{
  "crop_scale_min": 0.5,
  "encoder_bias": "all",
  "encoder_conv_stem": true,
  "encoder_width": 160,
  "decoder_parallel_block": false
}
Rows from block 4 of the image encoder of a small image captioner, named by matrix and row number. Rows with one number belong to one neuron. Each number is 500 + 40 x the weight over its row's rms, rounded and kept within 0 to 999. All counts start at 0. Numbers have three digits each. After the name is the row's rms in percent of the matrix's.
After each neuron's rows are labels from the 100 images, of 14848, where the neuron reaches its largest size: "strongest on" is what is common among them; "patch colour" is the nearest of a few named colours to the mean colour under the peak. Only what is clearly more common there than usual is listed. The data: photos with spoken descriptions (Open Images, Localized Narratives).
# gate: MLP gate (encoder.blocks.4.mlp.gate.weight, 640x160), inputs 0-159
# fc1: MLP up (encoder.blocks.4.mlp.fc1.weight, 640x160), inputs 0-159
# fc2: MLP down (encoder.blocks.4.mlp.fc2.weight, 160x640, transposed), outputs 0-159

gate.518 101:506440521456496550455480567537541573455516502459480441514485411513566503502559488463500480558532452481429532487514495586550481524416520468518510528472510497410508478565443531533507507543548517494491507435541485481496456472504488446448583479521525496537465482521435529454472497509550444461472570550446463418512465512528495541504519555477484570494541537528437484518500500551515597505474540495497480519484492483485527507529472456547504538432448527408563427520504404525442501511537492
fc1.518 099:457491480500517529511621481509444474488495464601486468516449506434513492498440470466519519509473504518490520459471478521481529512444554469423434501457462579488472515472455532519579555520532489441474515512507519488479487445523488462512433471532404432560564465545470524504504510435572554481511549562509548595527513490575489584520489502543544445531514592499503529495501436467498522424446466529469523473483577471515537491491509477480486492491498569490430513424488522552528454508526496
fc2.518 102:500452400496527504474517546514432496466497556532523478531425519518523537554427461503546506527470470453486495569522481473508585457507466475547448498454518480510558578428554472386463489497582479500518441517510487507507542502525477484545474456545600491456526409427477456490420451502536492473481497457470538501530458540528518486524518537528521475476546522480459443510456510470540517494493513512472541513481478513535551520439408438451542514422436484417484454506526541479502508472446512
strongest on: text has "text"
patch colour: white

gate.452 100:494516609513451500446470537492480472410458538506480538494503433471547499533445473469460560526552508499399481556542411492483517457501492416537494533464495486538485511487440457489466428533547491521557492500544524539541527485555472467448513469490460599571544491526500540494473478478467492577482525415525488476458486479512502446504535463521484513464529452533510545494499499541567529523587507479530504450511488471528522559426448487505564541568515495498512451592476520479545407534529458
fc1.452 101:436490476458476443447424470497521538483465535488459445484405495512474489480501523572513488431521485465467556538495546508552517473490528486524555500496487499570506523531486463486495510448521418519567550429530519576515478542516517487525492550533508452499526431481465529471492505500511452545445567569534463487537505500618526492467551513454576465531559541446512509459477460505504509429528433543526479491523607453537526453427456512510480467445564522508534529496491530406458492557567497
fc2.452 100:509512540502568501504526480494555493519462566548504522454556432535537524540586493507525534475521509445469475423540499501551440542512509441470467485454574542459500489496452434453530465540545460551491555553456402521481540506474452446474467494472499480500530556474440466426566497495459519471518468535542533428480562473497428484531506517517504550524518523539550518505510533491508456524499577462592506525439534493443422481469520481506547604523468444602466505490472517508560481503472466
strongest on: text has "table"
patch colour: black

gate.289 097:474484463421506476516506489547456465458518480433472485487463447499525446492500496472470495446583525554447510437481489526442515512526525584465527573501506493437466478547540545499428491457481475429485490540574515477514549478477508446477505471500521487447538438521511494515505516498554468504516506485529564406548520573490434606420514449474509517441594545467505501496452497477521455476548563545519458519505600544546462498513449545477526551527372507460497527516489491482531538494517513
fc1.289 104:497517496510447538483506500488512598534491456431485521511542476499494488524456523460463481452547473449455508470433515498478505470473557428476456448465477441483509510481589472496460487475513553531487463484479453555543502507513517471513532481418452514524483456587524514528531463539514475512500519475508562578469444545503538514463445512373446499506490487519530506563514423522421492500577565470433564514522491425559478452461459538503506481492486595509484434432443489422465452454498526
fc2.289 105:465533462496519536454480555420511541542490536466518510469475569483473549543457551488438495572560503542457488563538490460516535459479496456520475529525487424488506473505516483433454479482416488579475523494450407491530476514552511474429492552432517550455461518538482568474503499538519537414560457499539523460526533469498513558478501540373543516502432523502476547528555506495497450470541540494467517487591453475471471444516480605552523480518556509484531556473439533499484478489491483
strongest on: text has "sky"
patch colour: pink

gate.147 101:471499488539534457487479569595459576494455548519424525458517479489519474517477460550468521511546527504455461500447503498487459440470477443456496499541508521452507546446429544483466516498514461499535450543527536446472442487536572433486537459510517504575396492495517542492468455560549434518422463518546481495495503525474433509480450488497454455527542478450460524510472543494498531491549495502503502465479477471543488569524491382503523524542492473427519529550454431495410507601545551
fc1.147 097:507477523498530593533503462484523435448550438510596503527444518492527527439502527515458475505466512488459488470527425466456484577578500558574481470533445533529543465514525532511469445446457520511436492460533513391557526546576555520532413501515514504467484477501552527499515542475550554447518461501566481495494554495532516516402493538430484499522535550516511450496559484503497482543531492538486478540489461463457509471559458505501578465439540477442496499493516598453458548496462473
fc2.147 096:470553462514513576504440494510536500480480504498482441610498510455491527526436551498531513526484518481491518477542508434448536463451471505501511452528479484528459502507570509517493518438521463376387528477495541516457507583489502564565495546445501518523492515548459514521532486540470497514484529533538468488496518510461494471476605487539499494413447591504567480538423445473549481499472523479474521608526478467535528493572542466496511553520477518498420462424472496516533451469453545
strongest on: text has "table"; text has "sitting"
patch colour: grey

gate.341 096:432542434483503488501491457529488461427451509452501482478509479479487426486521529510519510518540525416490516481482505523468503520455582510466545492515492555503530488583454523582494467475543478496514380518521517426492488427525407481506483439469549420435507478527441443491518537565548515507471514477527478412535432453475540472515480496435490444486547533524503516476444516560521568469466470516472502445474506463509500490512418407500491562488452452451514535432432485518505480537472436
fc1.341 100:519508566480555467491454444498561493550384498496508478489523538486484524480450504550492524497478439402507504392399496534493560480498557483446537480540523461511553520539524474553590458552524496481529476411489467478509522500544494469556484480509557443493456487556520469431475459479467542474445484481576489449481485438458511417434457526539500507520505467496498505459528491512538478477514479490445489506515542528526539497446465553454425525451510480477484529444536478423506491563541409
fc2.341 101:556536574541498466460476536531484495547517484504463541502525527526462474547491485485475461417480432509530501506481520490462508561498560539479494507580441524489535516483486387461519504487486532546516571447462481541565401509510554577458501538525557533505458556565525501420518499485517495527555457514555499561485471587464583457475546508487623462521497530495516503547510526422480509512510491448501482503471467565490537544454483590476473472494485511522430515534520461466565501544489433
strongest on: text has "water"
patch colour: grey

gate.550 100:588450456490450493442444518518459533505431463477469494422508558495452538477647433454525546531462556495541472505469466542419556509526418493463512499499501573467517454500469523500512494548465512469516506505508475464468564464528508471477526481502475478535498554531525482522492440482600487479540492624525491567533485521507434546545506508470487544491469459521572478475449539510527475559553553520415450490467536483464518488481560560506514501468506477484491460534511526493444485510414494
fc1.550 099:594511440444439427512500505467541458493518494455545468550442534401558516450534517498531535487505477464548462456417565527552541445447535464502551473504435509516506526436510464516503494473472540516533462458531593494497525556503473464506467505509459533485515502444538456545421457519488455460503552488457518545500471448528481443437467470523485520501470483575411482558500445491454513498510546479553508467540477505487589412461406494514528542503508561556538533475490498486529527531465462
fc2.550 099:567476525561521384491477531393543467434532458504512485542519538561512509483469531464449548538505516502468521443472524461524520527450463500483523565485533541494520482510477499584510468549503484503514531547532466523459529456486555611579496482539512448458504436568455471509525444482482540508506504426499439541464548468467533511493522502559468505510520531493556474505479548466462476516443539470472574469503557467490445514511520547518486490546464514520462485588403459444495455402541547
strongest on: text has "grass"
patch colour: brown

gate.11 101:426537516542531490478464440489479527461474472496475482547492437518505362487478446429549552550575473512507513552462477502517491547509522503520501507497475528490579498506511564506457483456506477496403450461533510481479451468515463493488485446463475458471392395467522466536444504486496518519580449517476451473495547453474427439419480507475447462495550516529516562496506548530479526466530527513504446488552575544524546534527507449480506497457435538518449474459512503577476441563483481
fc1.11 102:525589530536488565485566468508541389502556529477438508490455485437512564483448490463495523518535504486528519576467489550475515503584518534499536515475531542548555481567537487506443575483439536574470458544489590489467599488450482454533556463547431466538513410461497556543463484534500581545502496534481523492480477482533478455539495499471488490496518544508466507502508489532499495491495484443491495504550483502531519491594486519537584475488557470425488526467528442531565535475569522
fc2.11 103:452516464524556522514428521509476576491576477466614608481502491512520511498444528517468538518482537469487429475533438545466428485545494509520485466441530524436492530594461508455489478526471491442532504484528532447527483477484513487505461499478491500441475483464499464545494456475529495465490507522459516515495558531513525474480506457517528581525491457516581420546472444475463486453467569474520562480514452488523507527580451435379504537405420529515465515475484576494478523519452476
strongest on: text has "standing"
patch colour: black

gate.197 107:492509479539464480513497532530578495451518467485508497496591464455516485413510513531503511497522504512635489473475477464530530546528463515496503545459489543462573456371501490442512517484552556425502445505515454590500488491463517471441504517511465475507433508525509431424501486462519519567472476517466489467545442545467443490502520459533502520444557479528507554491443415524500553506520543507500550535529473554459532489489491490514540553483532374473511516508553531566487533417488542
fc1.197 101:473462437512505525496450541482564443575441502489547559481502406541513489423482495539550482506472516569460505484548416405454466491539572485534536495537515446570469543499449436447441438558501470411526474514487532541491481529507547515438537492486479456479438523471466505419452453526474487531495483436473536503469500477507486397409460567512486532514502510509472500507507494514526462515538522567442462557499476549467550512475551506448555461543498484457462550470481525502545510479486460
fc2.197 101:547476499572570519530460538462500501502454490538480496526532483544514488447495545576438474525487498451483552500488421505473462496479549530506498427505467477468530578544468581494485553457498593551580528539530535521567528485526514519560597512564515496491490467500486511594471506543494547522505520487588410485518460480439447541501464506468524475517533487450498567509539518452495516447449498466486558497523505480473502475487460521459556473458527540480456641570547480520478471482450469
strongest on: text has "lights"
patch colour: black

gate.509 133:483469493495471464465481523483471451476486614421523518514485532442512465550524467463504545543557531473545549475501534416461548416474501480469485522424513519421546460578506456515495515489493493441469509546545494531473455526514436490441429473511460513482477497515506449515487469478522469460501517559480480422508515518486521487544519440476491475444530481511536489470378539596565556518427556478544558527523511532488547475494446476543520598469462504516493557502481478461542499491540601
fc1.509 100:490467468532525432532520569380573421496508459498479559470529463525605515542515465543509511425514549489513548484561469454480513529501480556456543536521544519522471582535507452542560498488481488459487510429502490492544446435486465513496509452504545504507490457495495549490465486458441507450482541542426407509516593487583472477568534509516514529558530494528479509515501541483470477493552557491464482517502508533575478559514547470471504486488472559506477532464519500521507605551462584
fc2.509 101:523513459459460510448444464513438459491529424564510522477469539450501504523526443464494566472486464549530484482467456490431500414475535529455499510507553522557529502509491573509446485509517435471430432539558525499490506491554496533523549450519534562551497485528591513543529466506468489586476527528416543481498529484580441474524469507480534480534577509536558452494449512559460496435565442538565513441540513482454465469506470424467465475590483471475509467526557558480454490496471510
strongest on: text has "plants"
patch colour: brown

gate.468 105:483469534451535542463449499483508511446499577504437471468437479461510569479504528486463497479469461485568537556504457490566526452414475517554494470447521529418537526537544456505512446461540494415472466475506468568550548469484501534484483453548451550542512445517530476550478495596535577539515463448517526524496501558509509497442551504524539504465564558599511591443462492540509493471491540475517503554536539452538464559464546494442545481504485518502460524528511415466516437507446518
fc1.468 099:447526564525554397515486510466527506516459450503460485504497511449483522530458535442491521473476479446501441477470421506479507516499530490620516565484517449563440537475542494523491439497487455534537595504500472453419522470511524507536486563508526465484527524499530495474410535508517570467495512501474531479520563527520543507493438548539542496484553465469512470592479487447492480599468472558555476485568519411523598500537425506517520566529517540499520477555446447497464516466501520
fc2.468 100:534491529508510501482458543437547555528528500498540506545545477477466579480495563475505433498486487529505489425510451551480477523448523454496456488612464460505444457491506532505515509493521489487488483559494464463487433492455540507456409535414559465511477561566464432547485531543556490536529571573559490483571466540522472529471521514448480408488450512555492472514587553554424516470539454567481446544506507483505514498437532477549509497511532476475523417494447521513570463543503484
strongest on: text has "wall"
patch colour: black