Weights of a small image captioner.
Training: 11500 steps, batches of 512.
Rows from block 5 of the image encoder of a small image captioner, named by matrix and row number. Rows with one number belong to one neuron. Each number is 500 + 40 x the weight over its row's rms, rounded and kept within 0 to 999. All counts start at 0. Numbers have three digits each. After the name is the row's rms in percent of the matrix's.
After each neuron's rows are labels from the 100 images, of 14848, where the neuron reaches its largest size: "responds to" is what is common among them; "peak at" is the part of the image that holds the peak. Only what is clearly more common there than usual is listed. The data: photos with spoken descriptions (Open Images, Localized Narratives). In brackets: how many of the 100, against the usual share in percent.
# gate: MLP gate (encoder.blocks.5.mlp.gate.weight, 640x160), inputs 0-79
# fc1: MLP up (encoder.blocks.5.mlp.fc1.weight, 640x160), inputs 0-79
# fc2: MLP down (encoder.blocks.5.mlp.fc2.weight, 160x640, transposed), outputs 0-79

gate.305 136:507501489479434601465509537481541469524483493494459493517482470454527473527462481534526471512503540486508448525515536484493501527552476488541489568502521535446504532569427469488500502459544474472483477507536476544556520461429392541497528459
fc1.305 102:502413494438550498521489591532457485486555474433537497522519513524506497463512477515514470413550542485587495546440503474545599544456525484480467478466544474541497478545570523497574466543471484488487527483426452500524515516476539504477427553
fc2.305 099:489505475491441540469511525464535539454517485462520539530472508549453495463533545452511489422424508561489575472501529450500460406480526462570543512528481435544425536609535482580549508494517530455466587476500489497551539441480488415471465518
responds to: text has "grass" (29 vs 10.1)
peak at: bottom centre (26 vs 9.4)

gate.303 100:610427449371538538510510512457490506550467573514507527556526472513504504501538562516533502517539548500534492491496483488572502561555487569510468544509523543471446487483520540555515473428550491496493533542448483450493477529527422513505471514
fc1.303 100:478533471495553459510479502512534484523496502471563467485569450552416495542495535521458523534457531426496505476622508548523479518477590435496438491486550471511492571510450467463486464443531545527497475589477560540459449541456380524497483497
fc2.303 100:483438485505431507559523485517409483487485444516541498439530474496509446451512481507549481494497510526495485423473545490459447508568468503533524500513473517509520475549483508496466541556530545516518416448450486369498466556532465490494550487
responds to: text has "wall" (47 vs 20)
peak at: bottom centre (35 vs 9.4)

gate.132 097:498513506502494483518475604506524532441495496498502539478499543525481510544568448564501483536479483544521483526493588494431502468506521520483466524524525559455520464452499477485493476466509387502509514493498451498440473491494489439504523448
fc1.132 100:441487438512471516464536466443549510521516523543521524538498518428518440564458462480497434497463557518472494531387568458473500478468542550494492504497503554481458477470574513486491592543506542550455547508524489525543518501491501454453459520
fc2.132 100:526486437560475439514489478462443474583526446450525514500463508472483492531589450517538482520501553494599498560510487454468459560465534447511499552418525474557418489541468447508528482528560525500491487471533503459462538498460468531538479564
responds to: text has "flowers" (30 vs 3.2); text has "plants" (28 vs 10.2)
peak at: centre (27 vs 6.2)

gate.126 094:482470502544505504503511536435509448499592573483528450552504418510486447472532491533584575498444526498611499511539550463496473492527536517499417558518523556473503530490519525414488534489505509510480442478503486438522499579466489456421536446
fc1.126 098:603462537458535483521525569487501468479577445427525579461510528493483531484485450485459499519492525501435575447469594486383532450447466501503525533547570451499565493455554478503433507592438499427501485486507552488532550465519513534543441505
fc2.126 099:554521510570532547478505502472412475539460550505529346465508437491477528540510463496465491528469521520499468479494503503527534611482485451515419503536506592511456466453541417489496497452504515501535547496537467441479544482506537441486460431
responds to: text has "man" (29 vs 12.1)
peak at: bottom centre (28 vs 9.4)

gate.562 097:518530461492544531467560525505506477575507503468501507538545494490540513484401540502524528509533544414522463564545493468440495485500511563550475510390573503475457501517544475500475499522473531498500512558504469501459466509520462502436510482
fc1.562 100:566499521449472518471536565502572435557490550546441507522452418484585523478563486374488553505526483516503534578525526542439572436490565547457531513515529430510506419511453544547532559494450541486472470505526544466488524463502555466470504513
fc2.562 101:541461582530501461502562488545527503572487476472490494625538481526505455459495477496449439461523481428544511456463516504526493506525545464449481456482467523477490511468538498575519479530492532485514554523545568527485507537474484471571571468
responds to: text has "grass" (27 vs 10.1)
peak at: bottom centre (29 vs 9.4)

gate.490 115:465506478457430470527541486440491482488509473519444480507427458445520461557592450504578533557416527486515478517458507496527593525485529471500490531515511478496509541501523510563536524567580427501458562537557525488488488526510491485492479451
fc1.490 103:561408469491422584536519537488508457496510551424537454489518504503539532484551500553456480472493446539502558471499555476536503461478531484473558519477470533513506459478456495466531460546552576438464516452502461512457560435482479515484455501
fc2.490 105:485542529535499477547473468458518510509516552489605475532478453542496444413453528535533462496510562462576504522531472447575453492433540429552495514580495508489554458530555569453486549527439512549575536485457516491555494501455470493529516491
responds to: text has "man" (31 vs 12.1); text has "wearing" (30 vs 12.4)
peak at: bottom centre (31 vs 9.4)

gate.536 144:474494480526492487518487542495459453468475546461447467468473507512512483483587512412568502486511553502477490525448518496537534410472440456448509639444483521389535469487464481549501542549525471499521468563593522560515508484513518495469544446
fc1.536 113:494531508500500509508500514467497493454546525463521461565461414525481550577448547527505547466483435535483533487410449467386489555528509510492474523518471481534397577537462504462524479452539504524413468526538488489549535471500473436484455485
fc2.536 106:447504491475540537490504485455466532441500496486569531459592505495431482523482529493458445493546496553486552459501544521428497442436443489576480496397499474519517440473520493527493559497467548504479557531522499532465500476489514479530460520
responds to: text has "white" (30 vs 12)
peak at: middle right (26 vs 9.4); centre (25 vs 6.2)

gate.479 093:367431506450477478560528502478521486503545491528519505546450492548583594517551494531448561456547516467424486545481427510567535524420565477487496501441485601531545549486496552462585501485449513519514517524462487508503470497445513552486486465
fc1.479 099:460475484500468467507501501563460500497547467533485491499474468508457489550470486471553454453468455513498542477494554406524565506491482483567522491564550544559530512483464443550550539528517504507541493497533506555433481513615554534517528467
fc2.479 097:486536439452461516477559470491495474505494551515540513511536505539489519478506494501538562510513446482483533537479595541495578480491529462590481475535476573486471487527471504519580591513479498520497453506478542457570496479508578544511540512
responds to: text has "wall" (40 vs 20)
peak at: centre (25 vs 6.2)

gate.537 095:577519433516432489533529479519503490417460448463506491570563481486490457542492555528552556552607496459490523505498516515479514545490500530481508483432520506478462479543469482444547462376473468458489477508470502487506528484510500481501457460
fc1.537 098:446542576481515565476525488464475544508524413541432594515435554593541588494499491501509459505532453488556458502498485484518523489473514496520514477482492432504527533550442567526536567428509519567507470508507511497482514443506476528541482540
fc2.537 099:452478496502469493506522550420541437461496477545466513486510520525517407525547497489461434517528545588532505485527460468462462566522504553504482567468505542464476440448516453566539488492485557464481473548522565546469473491476546502553521478
responds to: text has "sky" (54 vs 24.8); text has "water" (25 vs 8)
peak at: bottom centre (27 vs 9.4)

gate.63 091:484509452484516473489491474515468553541459478459524532516579473517611484454469520500470489484554443485519470509493550598508456486491476542506529532432572482459466578478427531504507522498425514534522472449432478515536472444506569469538548491
fc1.63 093:489476416493460483521498520544536445502533531448485521478467517432645470376537552480491462537515518536538512477473572459505539422483518496509523571483481527529507465443466444479507475460452545496502532499492416516499502466478525554549506494
fc2.63 093:481487558575492493518533489424512555492485532539561505556494480494486572521537458565542570511478479527457508564450479471507469536492510489512482518525538468512519495530486545496575504462521493488484517484515505424518542531480503491499400533
responds to: text has "food" (30 vs 2.9)
peak at: centre (25 vs 6.2)

gate.421 093:555522524524600513452581478538490486546470523438545507500511402556494573574530522510560505489460454562484560493482515495522501474397477530513495520503556466493489417473468493530552427579521484518508522497560558463501487500482481465497517458
fc1.421 102:519540466482521391518539578478448507497583537469428526503474491497536481591437500560533475525498501472543495479530535525505459460476473466502527422492524487558501472534425550529527539452502528426554532454538446494519577504509433595487526479
fc2.421 102:462534457428521528499428489563542532493548582433619531466434488461523455490493484445471473452477422453489534534503487430479480508500513501542498503558517495529533549521493425458453531541515508548537511459466608493481547465481490446415472459
responds to: text has "man" (29 vs 12.1)
peak at: bottom centre (27 vs 9.4)

gate.105 101:502513503486499539603484485458501511546454504503493493494485414445477483464555534565536584511477488461412507484553553489514578527543486496584515515509415520460563460488538462561538535468528503495500483498507491517426503445494517489483463443
fc1.105 100:442506553507465551581462419484491479526530510517465542414443495542519503541416528446503472557483473471549492558469552543536552482543561450438498513504525456534527527514496490502470500457490482470499439498545529542465540473587488453467509537
fc2.105 102:427491443497499536377517531525513517588574515507486484520512559497496595421481488488477464464518451487462461482496535526508526453450492546509543501522489483465498444578495458438541462412441499529466507603554456478464462551501500530470471561
responds to: text has "plants" (30 vs 10.2); text has "grass" (27 vs 10.1)
peak at: bottom centre (26 vs 9.4)

gate.292 094:543514500478510416539533557490434500448477558469400526520435471499542488418559466491548518518515544555560482518437478490510497437438476474434494554486498523557482535520459489538471524555483477539512452470531429494522523441447466446480474507
fc1.292 098:550549499479530459593474440424473495564498461508432475533512575469496482530510492570523469515452528531448496538490523516468461515469458600466549547458503496503510584469487432465424526501542485542547532550544516571463509552493499517493472582
fc2.292 099:543530494454485463530534470428556520501490485552520521483482467469488515476535570526460524493456468498476510453527525515576523554383602439531529460485486511469524534570502504458479526492551514486492535515486512449495542500467472529491519531
responds to: text has "two" (27 vs 11.1)
peak at: centre (29 vs 6.2)