{
  "model": "image captioner",
  "dataset": "photos with spoken descriptions (Open Images, Localized Narratives)",
  "train_examples": 50862,
  "image_size": 64,
  "crop_scale_min": 0.5,
  "horizontal_flip": true,
  "tokenizer": "word",
  "vocab_size": 4585,
  "encoder_arch": "vit",
  "encoder_norm": "rmsnorm",
  "encoder_norm_position": "pre",
  "encoder_activation": "swiglu",
  "encoder_mlp_ratio": 4,
  "encoder_head_dim": 64,
  "encoder_fused_qkv": false,
  "encoder_bias": "all",
  "encoder_qk_norm": false,
  "encoder_layer_scale_init": 1.0,
  "encoder_parallel_block": false,
  "encoder_inner_norm": false,
  "encoder_drop_path": 0.1,
  "encoder_patch_size": [8, 8],
  "encoder_conv_stem": true,
  "encoder_layers": 8,
  "encoder_width": 160,
  "encoder_positions": "learned",
  "fusion": "cross_attention",
  "label_smoothing": 0.05,
  "decoder_width": 128,
  "decoder_layers": 6,
  "decoder_norm": "layernorm",
  "decoder_norm_position": "pre",
  "decoder_activation": "swiglu",
  "decoder_mlp_ratio": 2,
  "decoder_head_dim": 64,
  "decoder_fused_qkv": false,
  "decoder_bias": "all",
  "decoder_qk_norm": false,
  "decoder_parallel_block": false,
  "decoder_inner_norm": false,
  "decoder_positions": "learned",
  "decoder_cross_attention_every": 1,
  "decoder_tie_embeddings": true,
  "init": "orthogonal",
  "residual_init": "none",
  "optimizer": "adamw",
  "learning_rate": 0.0015,
  "beta1": 0.85,
  "beta2": 0.98,
  "eps": 1e-08,
  "max_grad_norm": 1.0,
  "max_steps": 11500,
  "batch_size": 512,
  "epochs": 115.8,
  "lr_schedule": "wsd",
  "decay_fraction": 0.4,
  "final_lr_fraction": 0,
  "warmup_steps": 2300,
  "weight_decay": 0.05
}
Rows from block 5 of the image encoder of a small image captioner, named by matrix and row number. Rows with one number belong to one neuron. Each number is 128 + 32 x the weight over its row's rms, rounded and kept within 0 to 255. All counts start at 0. Numbers have three digits each.
After each neuron's rows are labels from the 100 images, of 14848, where the neuron reaches its largest size: "top examples" is what is common among them; "colour at peak" is the nearest of a few named colours to the mean colour under the peak. Only what is clearly more common there than usual is listed. The data: photos with spoken descriptions (Open Images, Localized Narratives). In brackets: how many of the 100, against the usual share in percent.
# gate: MLP gate (encoder.blocks.5.mlp.gate.weight, 640x160), inputs 80-159
# fc1: MLP up (encoder.blocks.5.mlp.fc1.weight, 640x160), inputs 80-159
# fc2: MLP down (encoder.blocks.5.mlp.fc2.weight, 160x640, transposed), outputs 80-159

gate.305:135128090089146093166088063055135112129146088187123148102146112133173134076159174149178108135081070138095166127183213142173053137169135206126106154107074145159186097166161127154101111109165100108093150099117187148159127135147128111114171119
fc1.305:150124113081123127159103194154129138149146166094149127078140100095138084170180151157112083126148103124142126102150130186098126072111138087142108161164096124109112123169141043110185115139128196153143085134101114165097154090090110192086111177
fc2.305:172116146104094091143092157146107178120131156095090132051139102093118125165125134149160160110125139130120124123155118222158082109101167151100125195122090123153100110168151128170141099124144122173119142077134135165137130120094126171087068101
top examples: text has "grass" (29 vs 10.1)
colour at peak: black (31 vs 13.7)

gate.140:156132143110117096114176067131100128092141156119154157149132136131172140129100146157127159112085156099069180116158173167068028110197158196113125144142140177173137105126132097141117071111167159197111159085115164153164132113187110171178164194
fc1.140:101162063168111115095135144090103092133188134134085150151116114120077169179135141109115141152143131157147095104159086168137101103156105096157125069185126182101108082138131180127118104133112105080179103096186101128080139074079151119097129134
fc2.140:150115126133142114094121076118143128141220142102104170085166125106146156162139092124096064108127085152159161102165098112173150101161166131136145134125189145131087183117147228133105150139128069142128134141172142089117208137076097093158159117
top examples: text has "trees" (59 vs 27.5); text has "grass" (31 vs 10.1)
colour at peak: pink (27 vs 9.2)

gate.126:186106173156133131081068089121127133155135138173116141163142169120160107097076119152116118133146159128058158132127163116114114119169091108148115096168162094132103079129142091090120135159156124125118127115107102170085186050113191076097138166
fc1.126:077143163088132136169143113095110158134132157160098126158158161156088122140152173136152143103120214130084133147074143100110131137143168091117176165096117174129151120139116147104166143076157128093127136173100117132109154153155155150142090120
fc2.126:132105154117113088134156142110155057082100031132096073138117122126112164102136123164132125166199134100205143112128071125104124155105067044133153101149103118116151128131162121161131114133105134152150110141161092132133127139176143134103108133
top examples: text has "man" (29 vs 12.1)
colour at peak: black (33 vs 13.7)

gate.252:139091184137075150147159141157105165123138080106137154128138156131094090146137109163119160085138130102155094112167123169193041126137151132139142128115103121090080147126120159098166169074074120175096114124155176143145164071095096120151157149
fc1.252:113127150099133179119098122146119155135122108083141123165149095081132122129088159095062175087164138134152133100121103155099159155151080149122174119150108122086164074126112079187079183150189164133071161077075144106126094124177194093128066117
fc2.252:115118108162126181130061112197136119078124131134082145124145101173138138166127151139117092096120123135118118074102121083138012171134141110159112083107126136081151071146077119139178128204167134172092103159153148214094081137121130166139117074
top examples: text has "sky" (51 vs 24.8)
colour at peak: white (31 vs 6.2); pink (29 vs 9.2)

gate.303:111122118154148119144158100149132123180113160110092070155117090126094108104160113193112138116149135142090132083166203168156105170122159157119093116153079125128180096092082149168137100076145180101063168104134122091166160139122166166066108181
fc1.303:096156129090080183109115126097144090134159137113151099149151099110138123038175079134160151137115121138095142211129067128111109133089142108099121084128112159142149152115116101135112139074117179127112148153156183116116102177061108126129140114
fc2.303:196160122158150150185159141108090153103159153114141128089138119127122089132143155188129148130192133092104127157090126173220148076045088126144116127124127127172125129137119134183152149148102056097140121166109192103183093185076143121102116092
top examples: text has "wall" (47 vs 20)
colour at peak: black (47 vs 13.7)

gate.395:125152116122141095135131082068131130125124172215128118171106109064167138119173138165115139087122112174083096114174143135131041169168200166116138107147089173082121116123132132148113068114155170171096133085066150158139081101134146187164132149
fc1.395:114096096137108145087166060109113144106100107171102115141142162089175125152107176153104158143110127107092116133138158086105112140208144148171148108109149159176076191169129110137141117177078149105186104086126127102116069087177144147121174099
fc2.395:150165109149122145108136100080143157051178137107091099194084170197138170157132146092105150117109171155103107126147095083177222125150114048163112082163095164117086121109107149120096077094132103147187138095186079155111104128137159125168147162
top examples: text has "buildings" (28 vs 11.2)
colour at peak: pink (25 vs 9.2)

gate.233:101097167144082116130128066114124130164158114193110155121162104100156080117171109158125107094130121138104112081151150152116000133216139204106107138172129091114156097124103173108153067131112149101122095122094167108113120088158080161166087209
fc1.233:158166133128229135129178126181117127134075104095147105138085144095127139163084158119162147091121088174129147166114134152147140145108166118137112112088091120190138158120146109171136165129134149144086167085150128154142124118156194130087172103
fc2.233:120134135154144161134113091136107158136141086076156109117118168092153121079123127137164096110157150179126140175128144155154096156159149145153102075113046081129137153152101139092104083123128165132094141120128105178107104124133172145085111163
top examples: text has "water" (29 vs 8)
colour at peak: cyan (30 vs 1.1); blue (29 vs 0.7)

gate.545:101138052151097128152162108154113115146056080116176140123144092178158125096198136123129132119122120177088103149182158142098108073144137166145137129124128122104167142078143129133106162164191111130060147073145084156121139208136138174118157105
fc1.545:098140089127114154105126111182108084116142117168178133133109115156191107148085075120135121201118110122071029119121175145124148149115151141075135199166164135198109109126070120103069163122152109150098114109089123107132106095080132095138135162
fc2.545:101149143159163133145155153157149126122059098129103095128212161125193092107102116141182120080119131102084140117147098121064104151225110130131122157133112134126134156162137109148126157134130150106134113087178178061149119107139132100096094166
top examples: text has "black" (26 vs 10)
colour at peak: black (31 vs 13.7)

gate.585:178102103171211082108124124142064084096104123140163140162074081082178062123151110130125140105205147174112150096117171198083075099131148167134143216150130176149161154123166154126113099134166108193097205149089134149106126124127188132113129119
fc1.585:067152154157125115121075092119182101148169123103126169156121077104204107127133090157076103110121198134143157126178127105166115079161141137081132092110100133128121126150103128133147124070183163158128084112109125108116109131176126150087116116
fc2.585:117171102118152143139121128148115162161191122131183117177124108108160132162187090095096155163124115170077151146119124135069081141153068170125148141160129140106134141138158174119139107095152168113081194123100113092177114156065156161141173106
top examples: text has "grass" (32 vs 10.1); text has "ground" (26 vs 7.5)
colour at peak: grey (70 vs 35.1)

gate.286:111129151100107120149117129125113080159109164097137111132104185116111143120144136135095188097181106141089180147138111128112083126204096152110158126132070155051182091119183114126117113123178089091137119113118156155199187127151124113121170124
fc1.286:144169137138123137150082108134166120211084079134120142100106116165118090140102132185147137094155109084122113153108203102100139101114133122133128112186115145082173123082157113118092101159125152138152144118116025084104127135134132163122139124
fc2.286:108105125160207122157119111091119113159098181091085142114108149179144154122056121177118142123096129072160101152177108119141075112185123172192164133152121080107139133134130147124149185075123099112104162118132120143123092099140083139169087079
top examples: text has "black" (28 vs 10)
colour at peak: black (46 vs 13.7)